python train.py --dataset="microscope photos of single blood and bone marrow cells" --train_examples=194171 --conditioning="none" --arch="dit" --objective="v" --cond_dim=256 --norm="layernorm" --fused_qkv=true --inner_norm=false --lr=0.002 --beta2=0.98 --lr_schedule="cosine" --warmup_steps=270
Rows from block 2, named by matrix and row number. Rows with one number belong to one attention dimension. Each number is 500 + 25 x the weight over the matrix's rms, rounded and kept within 0 to 999. All counts start at 0. Numbers have three digits each.
# q: attention query, key and value (stacked) (model.blocks.2.attn.qkv.weight, 576x192, the q third), inputs 0-95
# k: attention query, key and value (stacked) (model.blocks.2.attn.qkv.weight, 576x192, the k third), inputs 0-95
q.79:488538485493480519520499469486515480475475484491499536538495516489507531516460507494465462531511498453523539532509451488526483527476547514513464525533542486511499502491498502504521491451494531473496497509523481505525510516528501495493516464504510455502477489477498495469500481528469526508
q.80:504490517492489513512519535483527487462491499515514456515483495489489469515500471519478498501505460535499506487459452503496478505451448473429497521505449497489478509515519495519470484505512493468535465406534485503475515474545497462449491535509487553487498519519494484495566493516502528452
q.81:481518473496500515516512488514533505473490502490481518539499490495513503522468475485480479502505505450521517520514506450538467511477536521528465520517526494526495510484505496477514504461490517481495494527508456519533484504519505527509532495518496489504490473444489487476465481506468523508
q.82:517492470469473510530491508471442455514455456487515536496522540530447501508481536499516483502499561468484514507544472506426538501566525547553479528480479482514514498478523523498513485498521472542496521500496522468501591520501519469548461473529533447512569517511530487524548512421541461495
q.83:513501462551525478510484492532518492475498526491502491548519488461522482536486478521547461487520431494496464471461633506537466480478508523528517520507480507548468522472499464475439533492485510512513458540527472486507437494530517506487508521469494564522502509453467516499501502441507460506
q.84:523467492541528480510471545524502511500514489519511492476518501489487475500515508534552531484491481555454448457509567550494500465511453529508534473486477504529512499494511500479468517546506478557500486510477525474482488502508507492510495539463509528509509523489465514517530528466514457521
q.85:516497527490504498488508498493481517523541484481494452474501494504500497505523508483533517498524516548491478465493478500452533498532469476497511500493463512457502499537500516517471458522531455468504494452503515487461529489486491462492477519481492527496509493517525498517494517504519505481
q.86:500501458521504477472505462474461477499484485492496513491518485493500532487490524505499434509481493433488491549477590502485508506490542485504518494498477511528480507465508477495512548486501517500488542548526521478542475516482498497472490475478505558509526508503494517506454501467501473521
q.87:538499526498524471511510485526488531521537467500494491472504504487505497517527523478549522507531500565487464447510519545471538504528451459533540490500478505471527488537471511512472505532523464507477474520490509489476511517501521486513491491477507491500494514501504499512484523509495498515
q.88:518503456546523479504472500538515516487505496488487539507514481494489490501471505514509512491489516491494502496517578499523484501498538521555512476522540501553501505476508516481516528492495505507503510582484498520522473519490515542529532490495510480516479509480459500489440499517480469533
q.89:521480461525526500511516520522474489487484516500490493509525474478504510497510495517532479490483464474485467514460610498501481491485506508484518508514477512517472498469513482488483545496498515526513492542497506486516439500501507509479494515485485619530514486480478522509470507447511464508
q.90:512496539514516467473506525502499503505530512492492457481478481518508479463532476501488517471494484545499471483457513483487512496476468431467551485463468534477477494510494510531510511544512481482521521471511485522485476477476496486466498525500480546492474500562494480530499514540513513485
q.91:486492486545513493484481536526552504477513558511493472520471464481534482508498463537476504480489442530482480477426551492549441486445482519435494490521537511525472502488502479499460530512466531495509482493496496538491406495515486521451537526475469602486450503484470525471477468512514504485
q.92:503503517501496545475503566498527499491506530493488498489476491503524480488482474507451545499485468507514511520477436460515435495448455504414500491488495498496515499477498494493554477511523517479484504449478505532512453475519479481468529522491489526492461517507491509483538480546500551491
q.93:506502530467477536495539475497462499526514478476502476491488496499503524512521512474502494522528544490538508495508429480459514538521499428495500518515482482428495519537494515508505466481525486435490483463513491489485525496481499467508494491498493497510506489512528497501499501518489535477
q.94:484505464516509483504482499507516500473482528513498539524507505497491496500488503509518479505488479477481505510498579514533473476494519547512473496507534497550511500479503475473504541488473521560491496539481500516523479507516500538506510489508516502504517503472480518481496499469504474522
q.95:513506473464523482505526480499498502499490514491482503508491504482492502520523498481510500492506500514503486515465569490504494496496467457532504530509449475494490518502500498492481529493518506518519467517499455494510484471518497485488520507520481532502517495479524532519528490496500498527
q.96:470496480526498501492481494473504519491527475507493498509507509491502485503482506529526490510504496487500511505503515500535544483476528516489494496503533512532502493476521509511512509507447465466508484503493500498479490509525519502493522499483508519514450508495489502514462477493481499505
q.97:502522493503512542524473470456440493542501468475517469517493520491495470492472472475516456518513536453478489505486496477496545539520509495469496498510501531468499500482511512497484510470556521494511489485514477477511504510496518482524483495486497513522512488456490486519431525471519496514
q.98:506507537463483536490569501500469497542518508484518479525517516515476489493516494471510522476514522493512528514486430499471511510511499521498433506474487475423510485520482512479498500502456507487454464463487520495501498508510480478533477510480502515522483519489543515516452488533485518496
q.99:496498495518537474491496465490512509484493519517503496504509514500495497483523478534529504479489507522471486520478513551569536475448478505472487500489512487518488503495499508524505554549420466546525491476482501508452488483522530490501500533489496553498501511507507492513437501501491485492
q.100:502494485516467505500471506503488531477529490491469521480488476486533479524491519504517509522520481498535526505519519462515482510518518440510529512532551521533525500487506500487503479495514466445484488559496498497500468520523496495467517482489508485490466484492468532495500497511480522497
q.101:512494510499541463470504537545485479516517525502493517516496466527500489465561463508424497467502480473504481494519534521497479505460487495534479503520493511521491519476509515490523539522398509455491517484491542491501487464463483480468467525503483553496487498506513480519509495526520483504
q.102:503520516448498487484539488496501483496456518501522489497513517510498523476516499479502512485495521531496510486484464546511478502473475505494461528474480472453518494543471507513511503517492494566511479483465513504500513487498500493514511494509499492470516515521540495468540500487513486482
q.103:487488516508478511462479503506470519490547488499506515493503472498510472503503510501501489502500474475525532495514494495507518505514521481506497493517528519520508495477521510491505490494461472411491494531496508488489489525520491481483505498480510521496441501500488497521486474541488510503
q.104:490499500525566504512475473499504475517497471511523519508496491515481456463522472507453463507489475460463453504497567512522507516456492515503484490521484515514464495460510517505462535489479534503508574497541508476512489517474519487485474537495495535505594507469467474530492500474504484541
q.105:514510500443457488462506522487457492495483515496494513485484514489476551482449508463520498546518547535537535507506463532492505507523509492505512528506458441450517498538480530516526465522494474488526446503482542495516539496497497482506475456492510484464443507545520515480518500488503487441
q.106:486506453537498506520461474457510513489490475510513512479495490475513504511467509536527476500484499474496507496493524472515538476500542508472553483509562530576490484464523501506522496462565480525528491501513478530497489527495506521487524476523510470515426492523468486490492509470525476511
q.107:459491494554510491500467496471511528478561476523493493504512516508488476508478484540528484509500497493514511506499526498540552493496526497491516483504532517534493513463532502501502512519432460431512494495518498503470488509532513499486506507497508539506450509506473495517451465514483493497
q.108:479495482546512493501460516481505499505528484506508502524480488503509493503492473540507486494489481474495490506506552482504540472491523537504533471500538531555470516455530490497492513494472490472517498496531485501490479510477518516475490500504489518512455496501472490521469493498500469515
q.109:525498509448479507497543502520482492494486534486501502497502504499498487488489531446501539507536504532500532496504443520507473553489483469484447536515458472434520505546469503491508478511492507470495470505466537476509520481532472469510501501489504510491528513490518505474495507515492545459
q.110:495478501548492502511465508485490509500557482503494498519480489493502475518478502539495496503500490467514496507527531452485528495535542508498540461515534531539497506457533503485489487477505502424496516510546480495501487516496502503503483510505501519524476479487470498533460485508493512512
q.111:509517518475512475482529474516534475502469530500512501517510514498495514493524496487477523475499502534487487496485463542504471502468462533502452507473471473469491507540479489504484513524477521571497511461481493519500507479480499507516489501503486496486544531502544502477532492503518501511
q.112:475485493548520494492448500470492517523514463519502483492497513484499497513499483533527471496471510489484471507502541492497536459513510520503547467495533520548492490455530510511496514502499474513503513497513494515474495507494545503488500513489502500510457484498475503533471497477484456534
q.113:499490488506510498496491502522502509490527496494495518508519495513527472496504512501466493516495459478503489501498555502532483518463510479537480502528509517528487493476504493517499513506419492434486522536491520475509490499523487502478514501495501517507522505469492497505510480528477529521
q.114:489472447530481497554451466452536526486488483504475467460468503475516480549441530511574499535515523505486502508497488468537538513526520476470564493539552519534509516494515472484493492497573484535536484526490464519489482499522510545495535486502513465516522479493458528477466536452482505492
q.115:523517523439497495483564497527506489491482556487488511509499508525505508490505511448486525504532518542519525487500446544521460540456487483479434525506462475445513508562470496501515489520446506491513464487462527487500520461499455491504500495514496516475524508524552508472517497518516535452
q.116:487487470544520513552464478492525496498498450515493474505503524461479488523489487543515465521481495465457466509465545466518513484501479502506550484501508490540469502462520486506471528492580531565502543491536466498502490507513532536513525505489506481531590494443464502509485519458475487545
q.117:512475490487459522516475474496475531512481478478488491445505511478509488524488524476519496510481502490503485500486525449477476515554483423527572512529510499483563458498496488495477489465660502521481524554500472511506486532525521507486517488479511446505549468473471550496512532469495504537
q.118:474489484517529564562511444460485516514502473513504483529521516498457456506491477492496471481498499442453471504469507460512549536479489475507494503479497500509469491462539494489511555484537536520489549493544446498514474520510539508525516502493502523556539480424495468536452509463505501526
q.119:518495526462462450478566539559513477513505549493507501481511515500516548506548511498486582499489493560540509499533448542475438482493466538511466496480471469436533505554450480506452470526424498490462489491471521507487526503520464489512503528482506517449517526510534535474496483556477537493
q.120:499506522502516490497553511513510510488530525499507496550522526505500505495499502509511533498523504522521525500522461537534510492448509556464404508472490488478487528537485503494505492524323485444491454459489504491482505483518474485517508532512494549497487539506535484493442465554474538471
q.121:484512499482477488458503514484455517479534513487493534458514487529520498491467514457516484531506507519549553493514478513516502527525537434487493534533519503462533503520490511493532470505477457413508449535462537488496512497527486470478498485492509511480424501538497518480500472518515508457
q.122:520518515434470528495539514512472487496477524468500523477496489509511507496487527437482519515515507513520530490516456487484451545528497465503472532520474492445538504550466509487511468479547513463489479535481506495536524502503464492497502467497500461496518493509511522472546502499530529478
q.123:493506520505500481475537529528516506481538521499484518526505481519522496491510507509474508490513462506533514502511526496507462506467520481522464511517510522519500497506489487493502491517374474416479490508490516485493484507526482505493493516505516531504479519511522493512518459552494541480
q.124:514511519469477505487531507513478514512489530476497509478473490513503494496496520467510539495536531528515512506514435484474470536539484470476501518503463484434534501540480502489498472498543505511491484516492517509502500504493492495506467509496504484497519492502511505489505533491515515469
q.125:505519507441476504476518499486456513485456533473503527441508500508509516483470524424508504514512527525524553500501454523499505539500508455480488536511486476431544498552465517499540474494540484491526463533448523492522529487494495459499506456499493496473473487532519514460531504475532508457
q.126:497518511475495482469564525508513493474503545510512487544519544509497520489486488486527553501533508550515540484515431557506523502449496569481410523466484466459501517545464483499519486522349481499514453464472517496489515485505484476528511489499500533476460548520551498472482476535487520451
q.127:521508541426458492456550534503469507491483531485517510492516522505500514485496513451505534499522516537524533502505434525462486515501489484515448530488453460414538500554460509494516465509490490471484464508471517480517527500522482448522497487491494510470454518498535521480517481531495518460
q.128:479458513542479475525504514507468518517527571519490498489506529492462478450558482564501505447432513485496509467503497476474555467530464477568524444476504525510463511461568495495501537517521482480479505472514503497487523451468495476522515501502511507533450481508476441536507492551492446537
q.129:528480492490510477505533495534496491529513606500483521506535478495495477477534527511474500488490507487504517471512533516451499489515486445602497519495541520499500498506519452489503522506475499499494428524474501492511490471463495498518502457507529478529475447537503475502514510487512472545
q.130:501487493521467491502485481429433523507528472508502467503493524492496499510495490504562510530496544517493486463483559502478519502545532500495528499489507517482524500514514513503480463500524447504522463493547518514498518511496517494494551533462501507492459508519467503494511525484497468475
q.131:506472469536537464481480509565520480526509539564516529514509476485487463450533494547488501466473464482472489440522510513469516461487458529556491473517526521509459512446527499505502511481502487506489442474510530514489512498514488479505482496500545486559488493482486453536484501529516455540
q.132:520510476492449483515522473505441508491495587489508484516546530471533505499504499487501459515498525507522521506514549524503514504526488416529528500465509495517520517530496389527466527497479491494561501504515442540514485462466514550485507478481475508499485452593488500484480487523502496548
q.133:516572433493457501447470442497489436521505471556509514506544476530561502577485524545485439535552486505467517516492525551462506479473531518533483497486482570491525476493484447525447488496494490501528455488533576556509512569462510528447500500494456487540496443576487541489505531476498485533
q.134:502514502472521504501529528570560483498474530484497531494508484501499492480524503504428485473493468482516506540523445490530468488475458489514475492513479492511468500476487491497517544501464560494470540515453486479512491484498486501498462475535499482512538476485532498513499468515499534528
q.135:495507517483525495494513522578545480512472535479488518493510482504499499486521497489446483476516483501518524527521449493520486493487456491508484486499489480500479500497487470483504530491481533497478561504467485495505493482497497497501453473531487491496548489500529499504498473528526522517
q.136:486490520551467472469437514534546509495475430527530471499475528526497523537497453549503481483473464523481489484502475489525541478464454584486523454513482488525470480456507522518486494484541485499500549452520490535484529521541506485490496510491480484480482544466506492547506479551511513489
q.137:505499465485471536503531487447418515476504527500512506504490500489529512519502520518518523506499540473495505521477507477497489528532528453486495513507514522521524526504514542515522507558508494493497456504551528515500507508464485523463531523490532497545490483526469516468494529516484486493
q.138:499536496473518560525493527472545502492509508491484481477487509490514519527476485528497457513501464504491507501493444477518497525486509493412480491534531551492498434484502595483536542553517505501472459470460536455494536530509486439466513484497549508467478470464510486497577487509469524485
q.139:543491503512501477467474500564569483505490543496510493506509498517505509522481501481445456497525496477486522471504533521445498502450509492547486516512535488506470443501508455476504532477480525495523483495446449524512493468484516499520474405523499524473451486501526467529491482519540536485
q.140:521459516458502540512567517481472541491505591440465485494468492525491498494518537477491533489495514470529534517503489426470483510516527442520480525522524539501496477527543558451553499555481507496467478532455491452509479451476475477509512482519542520482484497492494506495520503517483528488
q.141:464528505527488394482454454552617462517504449564514527523555550482474472507474465510496518495491455581499475476530482581551522488462416586499532477500500463473489536486405408509439495447482502510529497502491523526495504498532486501544534510493472454492485498510509457493479466479508470532
q.142:494529483477476468490506453464538509485505454535496516537540517506495507544468489494483499516494462532504499511474519506513486497481497542521506530490496502466518506490435470547494505520474507495515461543510533506506489511512515478512566510495471493477473490555506513479499531442477493501
q.143:491476502542440482497482476429449537498526481514510465492503545492488505485497487517548515499462527509486481468478555488487544489529528502507536470484501514496505521493517524520483480502536454497521485485558505512491519507504516495499546528468501518508444514510464478505517531511481453489
q.144:474545501507415437480494428495452512506503504554498494512583534487517513542509499491510473514480492570521504505516512547538511483546437488524537493430445471482572567528441365559397490456493488509568571508547503559511492493474529539504544541455430449484535469621494524476522517469509450558
q.145:475495506485426498535547467457447548490502562487481493502529564493500491483514517504519513486440522514558517505506493484524522494569482452506550482478500509512531539518514477495484520530497485479496518526484498507508494446460496506509550526481517484481475492559495481479522486508475475521
q.146:501490517489551542517510491487538542472512504452462495494464498511510540585492494504489524495471460503515499519497461426516483504486485480456491504481519521478520461481479568466539525564532513490487530511460515458491495485489492469504570481523501516436479490512509513510544494536469521474
k.79:522501508501452483508540494484500503510509513506502484504471491501494492534514501510463502503502471497495490505494510512492498522499490488524504446506558506509485527488523510516490515503513515512497472514509522467515491475500518501481512461474513486507451497515494484514544482522496495519
k.80:428518497569490514536522519457494537491552450525495516542501523519513465555499508552501551505519463466516517488493465481490517496511509533494455500512530559529507544488538519523508522553468495440499480518517482492506515501524514514484496500521526490531408511496499485496527498516497541473
k.81:524491494504461494513531496506530504489533532498488494516471462488469485493497469507452483507507481478488498492489530501502501508498499505524501469517554498510467556480512492484505516478516515515492478512495477484515486498519514492505522472501506477498491489494487453520545471505498498537
k.82:532502525504534505419475494471491485539494483501524494458472521518482503500513526505505483486488533537448455468488502506461518516527519508539495456473465505485484450488510524502453467512520477534501523463488527476491505497476459450503458513477448500515474482498501524544572501506514464474
k.83:497500495497473487504491495540526508487504505500497513512478469492505494482490485506457497528534529467473513553503530550509502543455526524531474498569516483495497527519476452491484499419500509490505486533485431524499460532545522527492504493475471501494468501449492528506460466500488538555
k.84:540513492476557501478473503531495497490465469505512519482520513503510530475482503489497529501508547479473500537514492487501501511478521522507479548530425483492507478501466487486509497439488490531503516501500467547498508554511481503523500541498455509508515508469497542503465517516503507516
k.85:438485506532514504527476498469483523495528483515533496491495545511508485522499503521569539499519508540524505502495500516504514491539505496464472505502507480499526497512486521493490478508499479461513521487521505483480518516508482489497503526502520518482502522476509512503485489503498477451
k.86:462509489510505511490504506481478475503499515513485494494479475512545490505496535517455374494503521451485500455508530514521491516479512509474481483503590516508500488507517512525483504475478519467523469486481540493508487465490506514450484456467492490507514478531508523476460498469499503491
k.87:478507506492560478498464489486488506505504474504519513484509557479521538501505495476533532493509560558515510493498494521506493503518489476502521552494467463475539492524452499490499503476486488479511494491488477526485506527496472520501492519494460514490528506475516557494452495496486468480
k.88:546508493464509472469481490539530475497483504502509504471510451492499509475502472472443477497503519478447489513507544491508491482478503510527487522542472482495486468486457475456507518467502511539486504513488459547498500556496495489517511502501444506490512493471505513514480508513497517544
k.89:466470486537506549501500516497509501475518507514468498542495467512509497489479476506473421524529508445489500482492510505527497536454544522473465505540548520527480527476502459472471497446476518479512465497492451507503470539554518540481502475474511498527494476420492475492456481480498517509
k.90:434499490508515509525491495493497507488510491495494504520533494518536492478497505502525507500507498481529540486499499487523497465501495494448485561499492530507521488518496493497515524534482509456514506521477486524499519496490504508506477519538511505486501519513512481474454519487505537467
k.91:506505494496445512548523530553524520469478504506471503531536488491519492493485505501467493533493450437526531572510502465510527501469523526497479514546510531521499550482484464510539511476485519496511483566515476517513497511515534534503533492507534493498484505500485485491434516513500564526
k.92:456491505509475541564536523494495512494500488512457502542530476513530484539494516526485543509499458419517503515514419445511510475510501522495477525496485550517503528480537526513521509532491516489489506526529515507508540496486525524525511492517540484533461490509490482509525530514496545501
k.93:431472504527495501537508484451479506517555501521503488517498525502502478532500496512537497506519485543523499477483513530508491495539479476476511488478544498502522525507508519511478503540484491440495476477497529465494521478504502512472488485500522503499519503495510472484535487482493474464
k.94:583503499466491489472501507543524487488461509488482506504508484482486531469486505483455476508476512483479481520508504500492506527457517519537508471518478477496484504491491482493492479453500509547506500511502490507505473507511506507516515492495485494496510487495487505511486503492502506549
k.95:449507510521467481523516506489512498514520498512471538547478513455476482508512499508499453491476482514541501468495474523498500540493506491516513505494549513510509547498512488523481499513477505454516479510472482471508461479526505527497481483499490493507494488507500484492505466475496510491
k.96:485519499545512499522499506487504533492534489539540467537470516508519456508480520518528515521562520491518505506533509501509492547506496544468465533531572527511513518511474524478519499507459512485485462494508493527492485523519475505494488493506514481500530513489468515480503497482503505453
k.97:497465503514473512521473529462488482475498481502476491534482498503499503497495494532534425508501488395476495493501520468512504497489531507479492468502483504537469479454512559511539503493517494504474458495547488507503518519497517465480525504506498501523527525483504467535472513501442485512
k.98:488470516534554494502518509472481484512519511519496464513500489483485448471516460517515483482535518471472467451482537488475499484526510453526532424481524491505466490472510536505489504523525501504486448514523457478513522507500505481482496498510456516523479497465511439555481497493458455486
k.99:468541472535542483503485468483548501479510462520503479504484479513542507485486498549533450525550479508515504480494504499529517535509501567449488533499537515510517460523470533534500496516434472491485512494508507537455483509517477508477481519474529525485553520492486491456482477518481529451
k.100:478498519527483528545513500499481537494540515504539476532501526507529445543497511452512537509534518522548479514524505493495476543494458498489483570522534515490536532522471493469518521487484514478499481504512504526507474482480497512502508489492508483494550478518489558479475497476539529456
k.101:479510500558504507464512476490530492536516484485513497515487479527558500461509468515455452493543470519502506444475526479448489519481531506517443493503500547494484414476507537514452520570482506489481555465521497535525458506485501523482486525522505517520503513506504519513476501489556562492
k.102:506502496467515484470507483492486472505461531471472484460508507488474517488525521509496485472477496490483508513469503495513512477524465458509548457440493481473492511517535468508485496480517493506512493542478525445483496455472496472499469490484500516499476491519520469518562487525474463529
k.103:476482515550516519539512519487471520518558487531546469543496512514520445496500515508508520509548519488522503514523519477483489538506505513498474524537573526481504518508471529463521523503508521460490456501515489509520470517486499490521494491507500475507520507495484526498495502474525493450
k.104:508527461518462507498509501494536507500486470510509528501494452516541520474491498541480431509546470469479515462489493496489489489462532546483440502539454539552489475452497526534491495519456507506488549482491500549512496530522513510461504541489502519542525493483498525489525510503495550521
k.105:488483504508487490521504505455462461499520538502495451494535518499498485534505540507511527499453504493490515476490523521495508514530482482495511478466528498498500495512543496514498501478518505493519472511494542466513529450472491492478483467507527495495434469529494476547510503516487455475
k.106:516544510487483499501479525526490530482467482502511527502472514515479530496487506482527521525482509498510524556541473501537510503507501538482502564499543477505548493516464495496519476488465494510497481508493509515472491528519487517524489485489527475469530532505488518462483507487503529475
k.107:476514500561513507524490503489516553493557471540542486540480513521516465516466519521537516533560511493531513501541522496486489546496505567482455533546577522521515515508464527472513495498478513476500466478514498544504485529523486507504499487516503478494538514501461532482493501476507516446
k.108:498527509539512502487477505512504539496529465531522506521487512507517505494473503504520507537531490515508502494525502505503500533482526553481437541531535514507520444499462533510497488518470504501492494475514506554492491563522491516507512505501507474474534537506475539476459510472518549457
k.109:482464506487477521522540502476485473519513526485488467502523494484517447538514505494490521489525505479504475524471526495482496514510456462493514447493487538498478562502548487496523522489538509483505494536505522449514499462467521475474484503509493503535480440495510480529530504502493467524
k.110:489489519545506515523476516501492532492545475513525502541492509501514477521482505484524514532528509514509495494540513508494487516475524541488447528546526516508502486488466525486515504502496514496480482463516490535519502534524506519507534503520499474482544516491472545479445510464515527455
k.111:515513475456517486473505477520514466505458511472475512459501489474471540472518483510473471472468483512474505486469492516504522450508506461520542441461456464489487483492528481530471496507512488520511542519483494471488505487497513506496490503488485527494480508499525467513533484533474489538
k.112:495516508523543473505475504493503531478511466523514502528470508509506510463478503513521487530523499509494515478535497500513495525494532527483471557511544483511520461500443523493503487500462496506494474480500481545498494541522467501512508503495512484468527531499487515467473493481510507457
k.113:483509482551473504524534488497553520506532491523533497527482492503534473513493489513462510502553506507522501498503513494481476536479491527479454520538526550524498523496503523483486544535448519475492508481520470536509477502500496529477492514513494492530533503481484528480519497492535556481
k.114:507503493463464490523483498523519511457479509499477508526498529496513508564480534480530558531483492510513488585521485532561495515477448522430490550510488502512542575527485453495548471427483497508512489505504528488482496487519498516498516512489508483492563501516495545466464495495479505518
k.115:491487489498490515508530483477496466537504540477470461502517486497510475524519500507488501476516495491494487505472519498484501492514456457495518425470506530490464531505558480513494521504531507492513520515491536460503493442455520485479476494519498516529477449515515477539531492512509479518
k.116:530542465468472486478463500520547513443449462528475560467503481490482551494479484508496482520486483508494525497509471516530503504461529549505504552529433492547526498491483514513487470473440492530503517508499449533489498566566507530492515522479481509492525525473494515467493508513480550538
k.117:514470500421495507528505493503487483468462530480494542478532518458468516489507481458494516491419503487532487552511459501523483488487475451508532578488438458473509583511475430440517497418518510501510484514495485462525495458486483482525504509458485507479523464483520487491474503509468476541
k.118:511491482492427504485495527489547520467458475511484542500460470480486534476488448529491408500513491434498509541499506468504500483471529541487492490503458493541477530463493500494529484482474494515484503522563448510494476528533529501516515522508462527506553530474495472508502514485457540516
k.119:487498495508594481505514471503457458535532518513503477480539545461505475496528513495486531483511521554478461443473512553459493502519486428556538439517499500456468507535509508486450530533514504491525514493464503436510552472459471516464463500476471518523478450499515493516517490523533430487
k.120:480517513585526506561519510490484505536554489525518469539489528511516455521501519539530518491566531506485463487502540512470503529531475517503467398537589542521490511486510560490484533537496496481478460479518486483496512526518497500488503492522509494539493496468483492507584496494513470476
k.121:468475512541498530551524511463458501534553535513535455537501530521518443519500539502512518501547543475534507517523523495483486546520455483485474508501580521476492541517499485461531521481533512461506458490494551493516489438440485482518477471525506481512505464544488520512521503472529456462
k.122:503458514458457525502534508489462471539501560457496488486512500496492481531535498471484523460461513483508508522466506501494493480518471443518534459475484505469478554504541458472515520483565518489507491532468515441522508445451508470503492493524493500522451439513521495552535513507512462537
k.123:468504503570510519543538489485512530542566511533539486529488504520531458520497506511471533490552533519523493475506533493463490532516494492509463487526583535487503512508506523477464551528499510481486492484501478520512488478485497531496498496528504489520487492506483516505539496494553511469
k.124:499428497481501525519518506478457477511506531467483479476530502484489476529515521483496494480450508494489474495480499513484497460522479434509556462481472483474476529503540471500528502467564500504490495507486521431523536449465510460506520502498504505501463463512518477528500510515484460536
k.125:476463511456476522521526496450470474521502542471495439487519507511495472520519520488507518482475511469517512540486518490512492494531457473478533487452506498479485544518540466502525499471555515489508482526484549434498493427435495446510464479513499495509476445535511482528516505509489458491
k.126:489515501532527495536517484488468479523519508510506439514489518476505479525499538530520518498529512518483492478479525535477515505539472503504514390489578508503497499525533527538486507523511493485506459508496546453476518495496491500473478476514488501503457498515495467523571480515490460478
k.127:480463517505513508520527497453456462537539536498505446504527526495484455507517502506497506468495520481504493484483516496475496500542467449522526447485503498481464551498537498488505502501549501478501471512502516443524521465454499452503480480498486507519457448501509468547530507506486426488
k.128:492456534501504520461499505522450487526525533530496510476513540515460516511518486482496485470494563537472507510494511481486500477534461464543511505489473448483534513482503539482504531506564496511455442486485506489502486502503490472525487485509517485515508483448512487540528531530503444510
k.129:508501498480497524485540484561460485554498549529499526488469513492510520526499500491469485485525577529473536502492543531476489494511511393582507524554559439530552474481489556508503589512581490480442449498473486480512477515512483484471491492473529503455479485430509522505523514522494491524
k.130:471496526530494487508487493431465528490534491492492478485491504506470496504501522488546516512477526493526515489507502497507524491531513538468518446508507505470513482537504486493506442524534479518508509539503497523491520502468497497520504526513475510468504536538506503508496518491507487472
k.131:518478512486528462492506515582521489495516506523484483516488514499462521512500505505509507506522538570480490518500479532508502497481479485529494509534461415515534524481478520504516527493535494491489427493479476473494488494523476516508518482493507496456493498444499503518527469558476466520
k.132:496488515485504534465500484513423500536490533513532514457491502504513519518495504465484460496516590539489552464509535496476486471569482432533530537497527465462547558530477485456481516502563501494492500492499553465512487450457494492485466493497492503491492448552500527496500532523529458494
k.133:511523469492486404502505482533505456475493466519515527520492493494526544529489537530512474524516474567527510488504522605499507510479550548519498477547527449502543488511448485546486466537491485510519483524482577507507530474529468487478506494458560505388478521559494523490513469518487485500
k.134:518515481454512510476516504571525467505459510512489519513494509491515498498505478510444471490533491512471482509501493491495471502478470453533487558493498484519490509463503506513489554477483526487489485458499501480504477502528498505478494471483536480529499464444498492505518491508501501534
k.135:524508497465497502470494504570521475502468521506510522494487514501505503494501478499461490495530499524467503516501498488502484500484469473514494538469479483517494534473500511481486536480487507483492503453488496484496475486517489491486491478498509489526512484469499494512517474526516502521
k.136:514481497531498439473447526479552509453504468515527469510537500519497473487494486528497496494491446524490482505504448500517519487475461545477496499450384515488459502497535494507505497520472497508537489474492524508481517467512482494494503490533474483523499528537496485516531492530526490477
k.137:481504526509549566506516474465436486522510489493514511495489497503513520515504504483532481497516548460491493469500506485490484501548495514515524496500516480477515502508454485493515472516536493510469507518521482486504514520468507501527485506470538493480525488472504465490478518503504490506
k.138:484476498505476529509485490445511514528537498498477534516517510506487488521484520514501420509513507481531475495498492524508509510502527473455470514487526504533491449480521538512527522480478502506496478465509537483501496515495516472491540484497563498487496493449511494474552509469484465482
k.139:514489446515482483491499515507517488530487515534506517495499492494546472504484507530428448518548505499494541515491512513463505515469550412535481520520557522531498461487550539531505615523490495447510455479507527496513484502491507493408473481496491516536435462507501544496500494531518516490
k.140:492510509496474608497541498471433507515494546510494520478519520514516497506490496503476495493508511427486549475476563437468484490505535439525474520508565559529502420468538567496532524507547500507457503507490465531519471552494518477463486503513516514562489461462496476498490524483508511511
k.141:503484461515468353468473470558634513493530516524463484537461470489484529497505489506503560494519489633523493526515459543507518477458438507486475509542450416488481547516476526510453517510472493481513478496463512496494483435524470513515555487505488492398496565522491546517516469499474517498
k.142:493515458527489461521528473471545509498514495488483497514518481492495504545500505516497502499495418524537514482491521515494513497445518505508504456528550496501490466526483512570488530540481497510515512534500508528499513456483510483496524514489502500421477543557500509477501502474476582485
k.143:489474527522503479503484502436477526499530495508499487485507500515465503515499511489539511496468520514523501487500505488493512478531496543492519447483495501469519503533505488493508472518527487518501491533506513522499519484473505501526504510517474491492497529528501490503507532493502480477
k.144:512493487490511423447490455560509496503468523499520480468484495513487535520513508486521515487507468604508542482521479524517510468528397529509554510474415436444523577554463466485437461522542499509522538524487561486506500437453459493523510505488497486400577530594491521488537487516503494488
k.145:494478537491496561445509478485441509537511550504488502469506510531477529513498486463515509476499564525488535463496523445483491466566457470531506553473491477461532472507505538460482490539608494535445489509454531525502481490458495474543495505512516487482523478500504488502494548483512475494
k.146:489484496552487581474493489445496550519521501502482496495563505539547526518504477524463483491505436483491493506499512430498495497468491471487474535463531508509484452462509581532533539504477504500459506476515555544494489512509533447500552496501526498544501514468505500482497540479474537475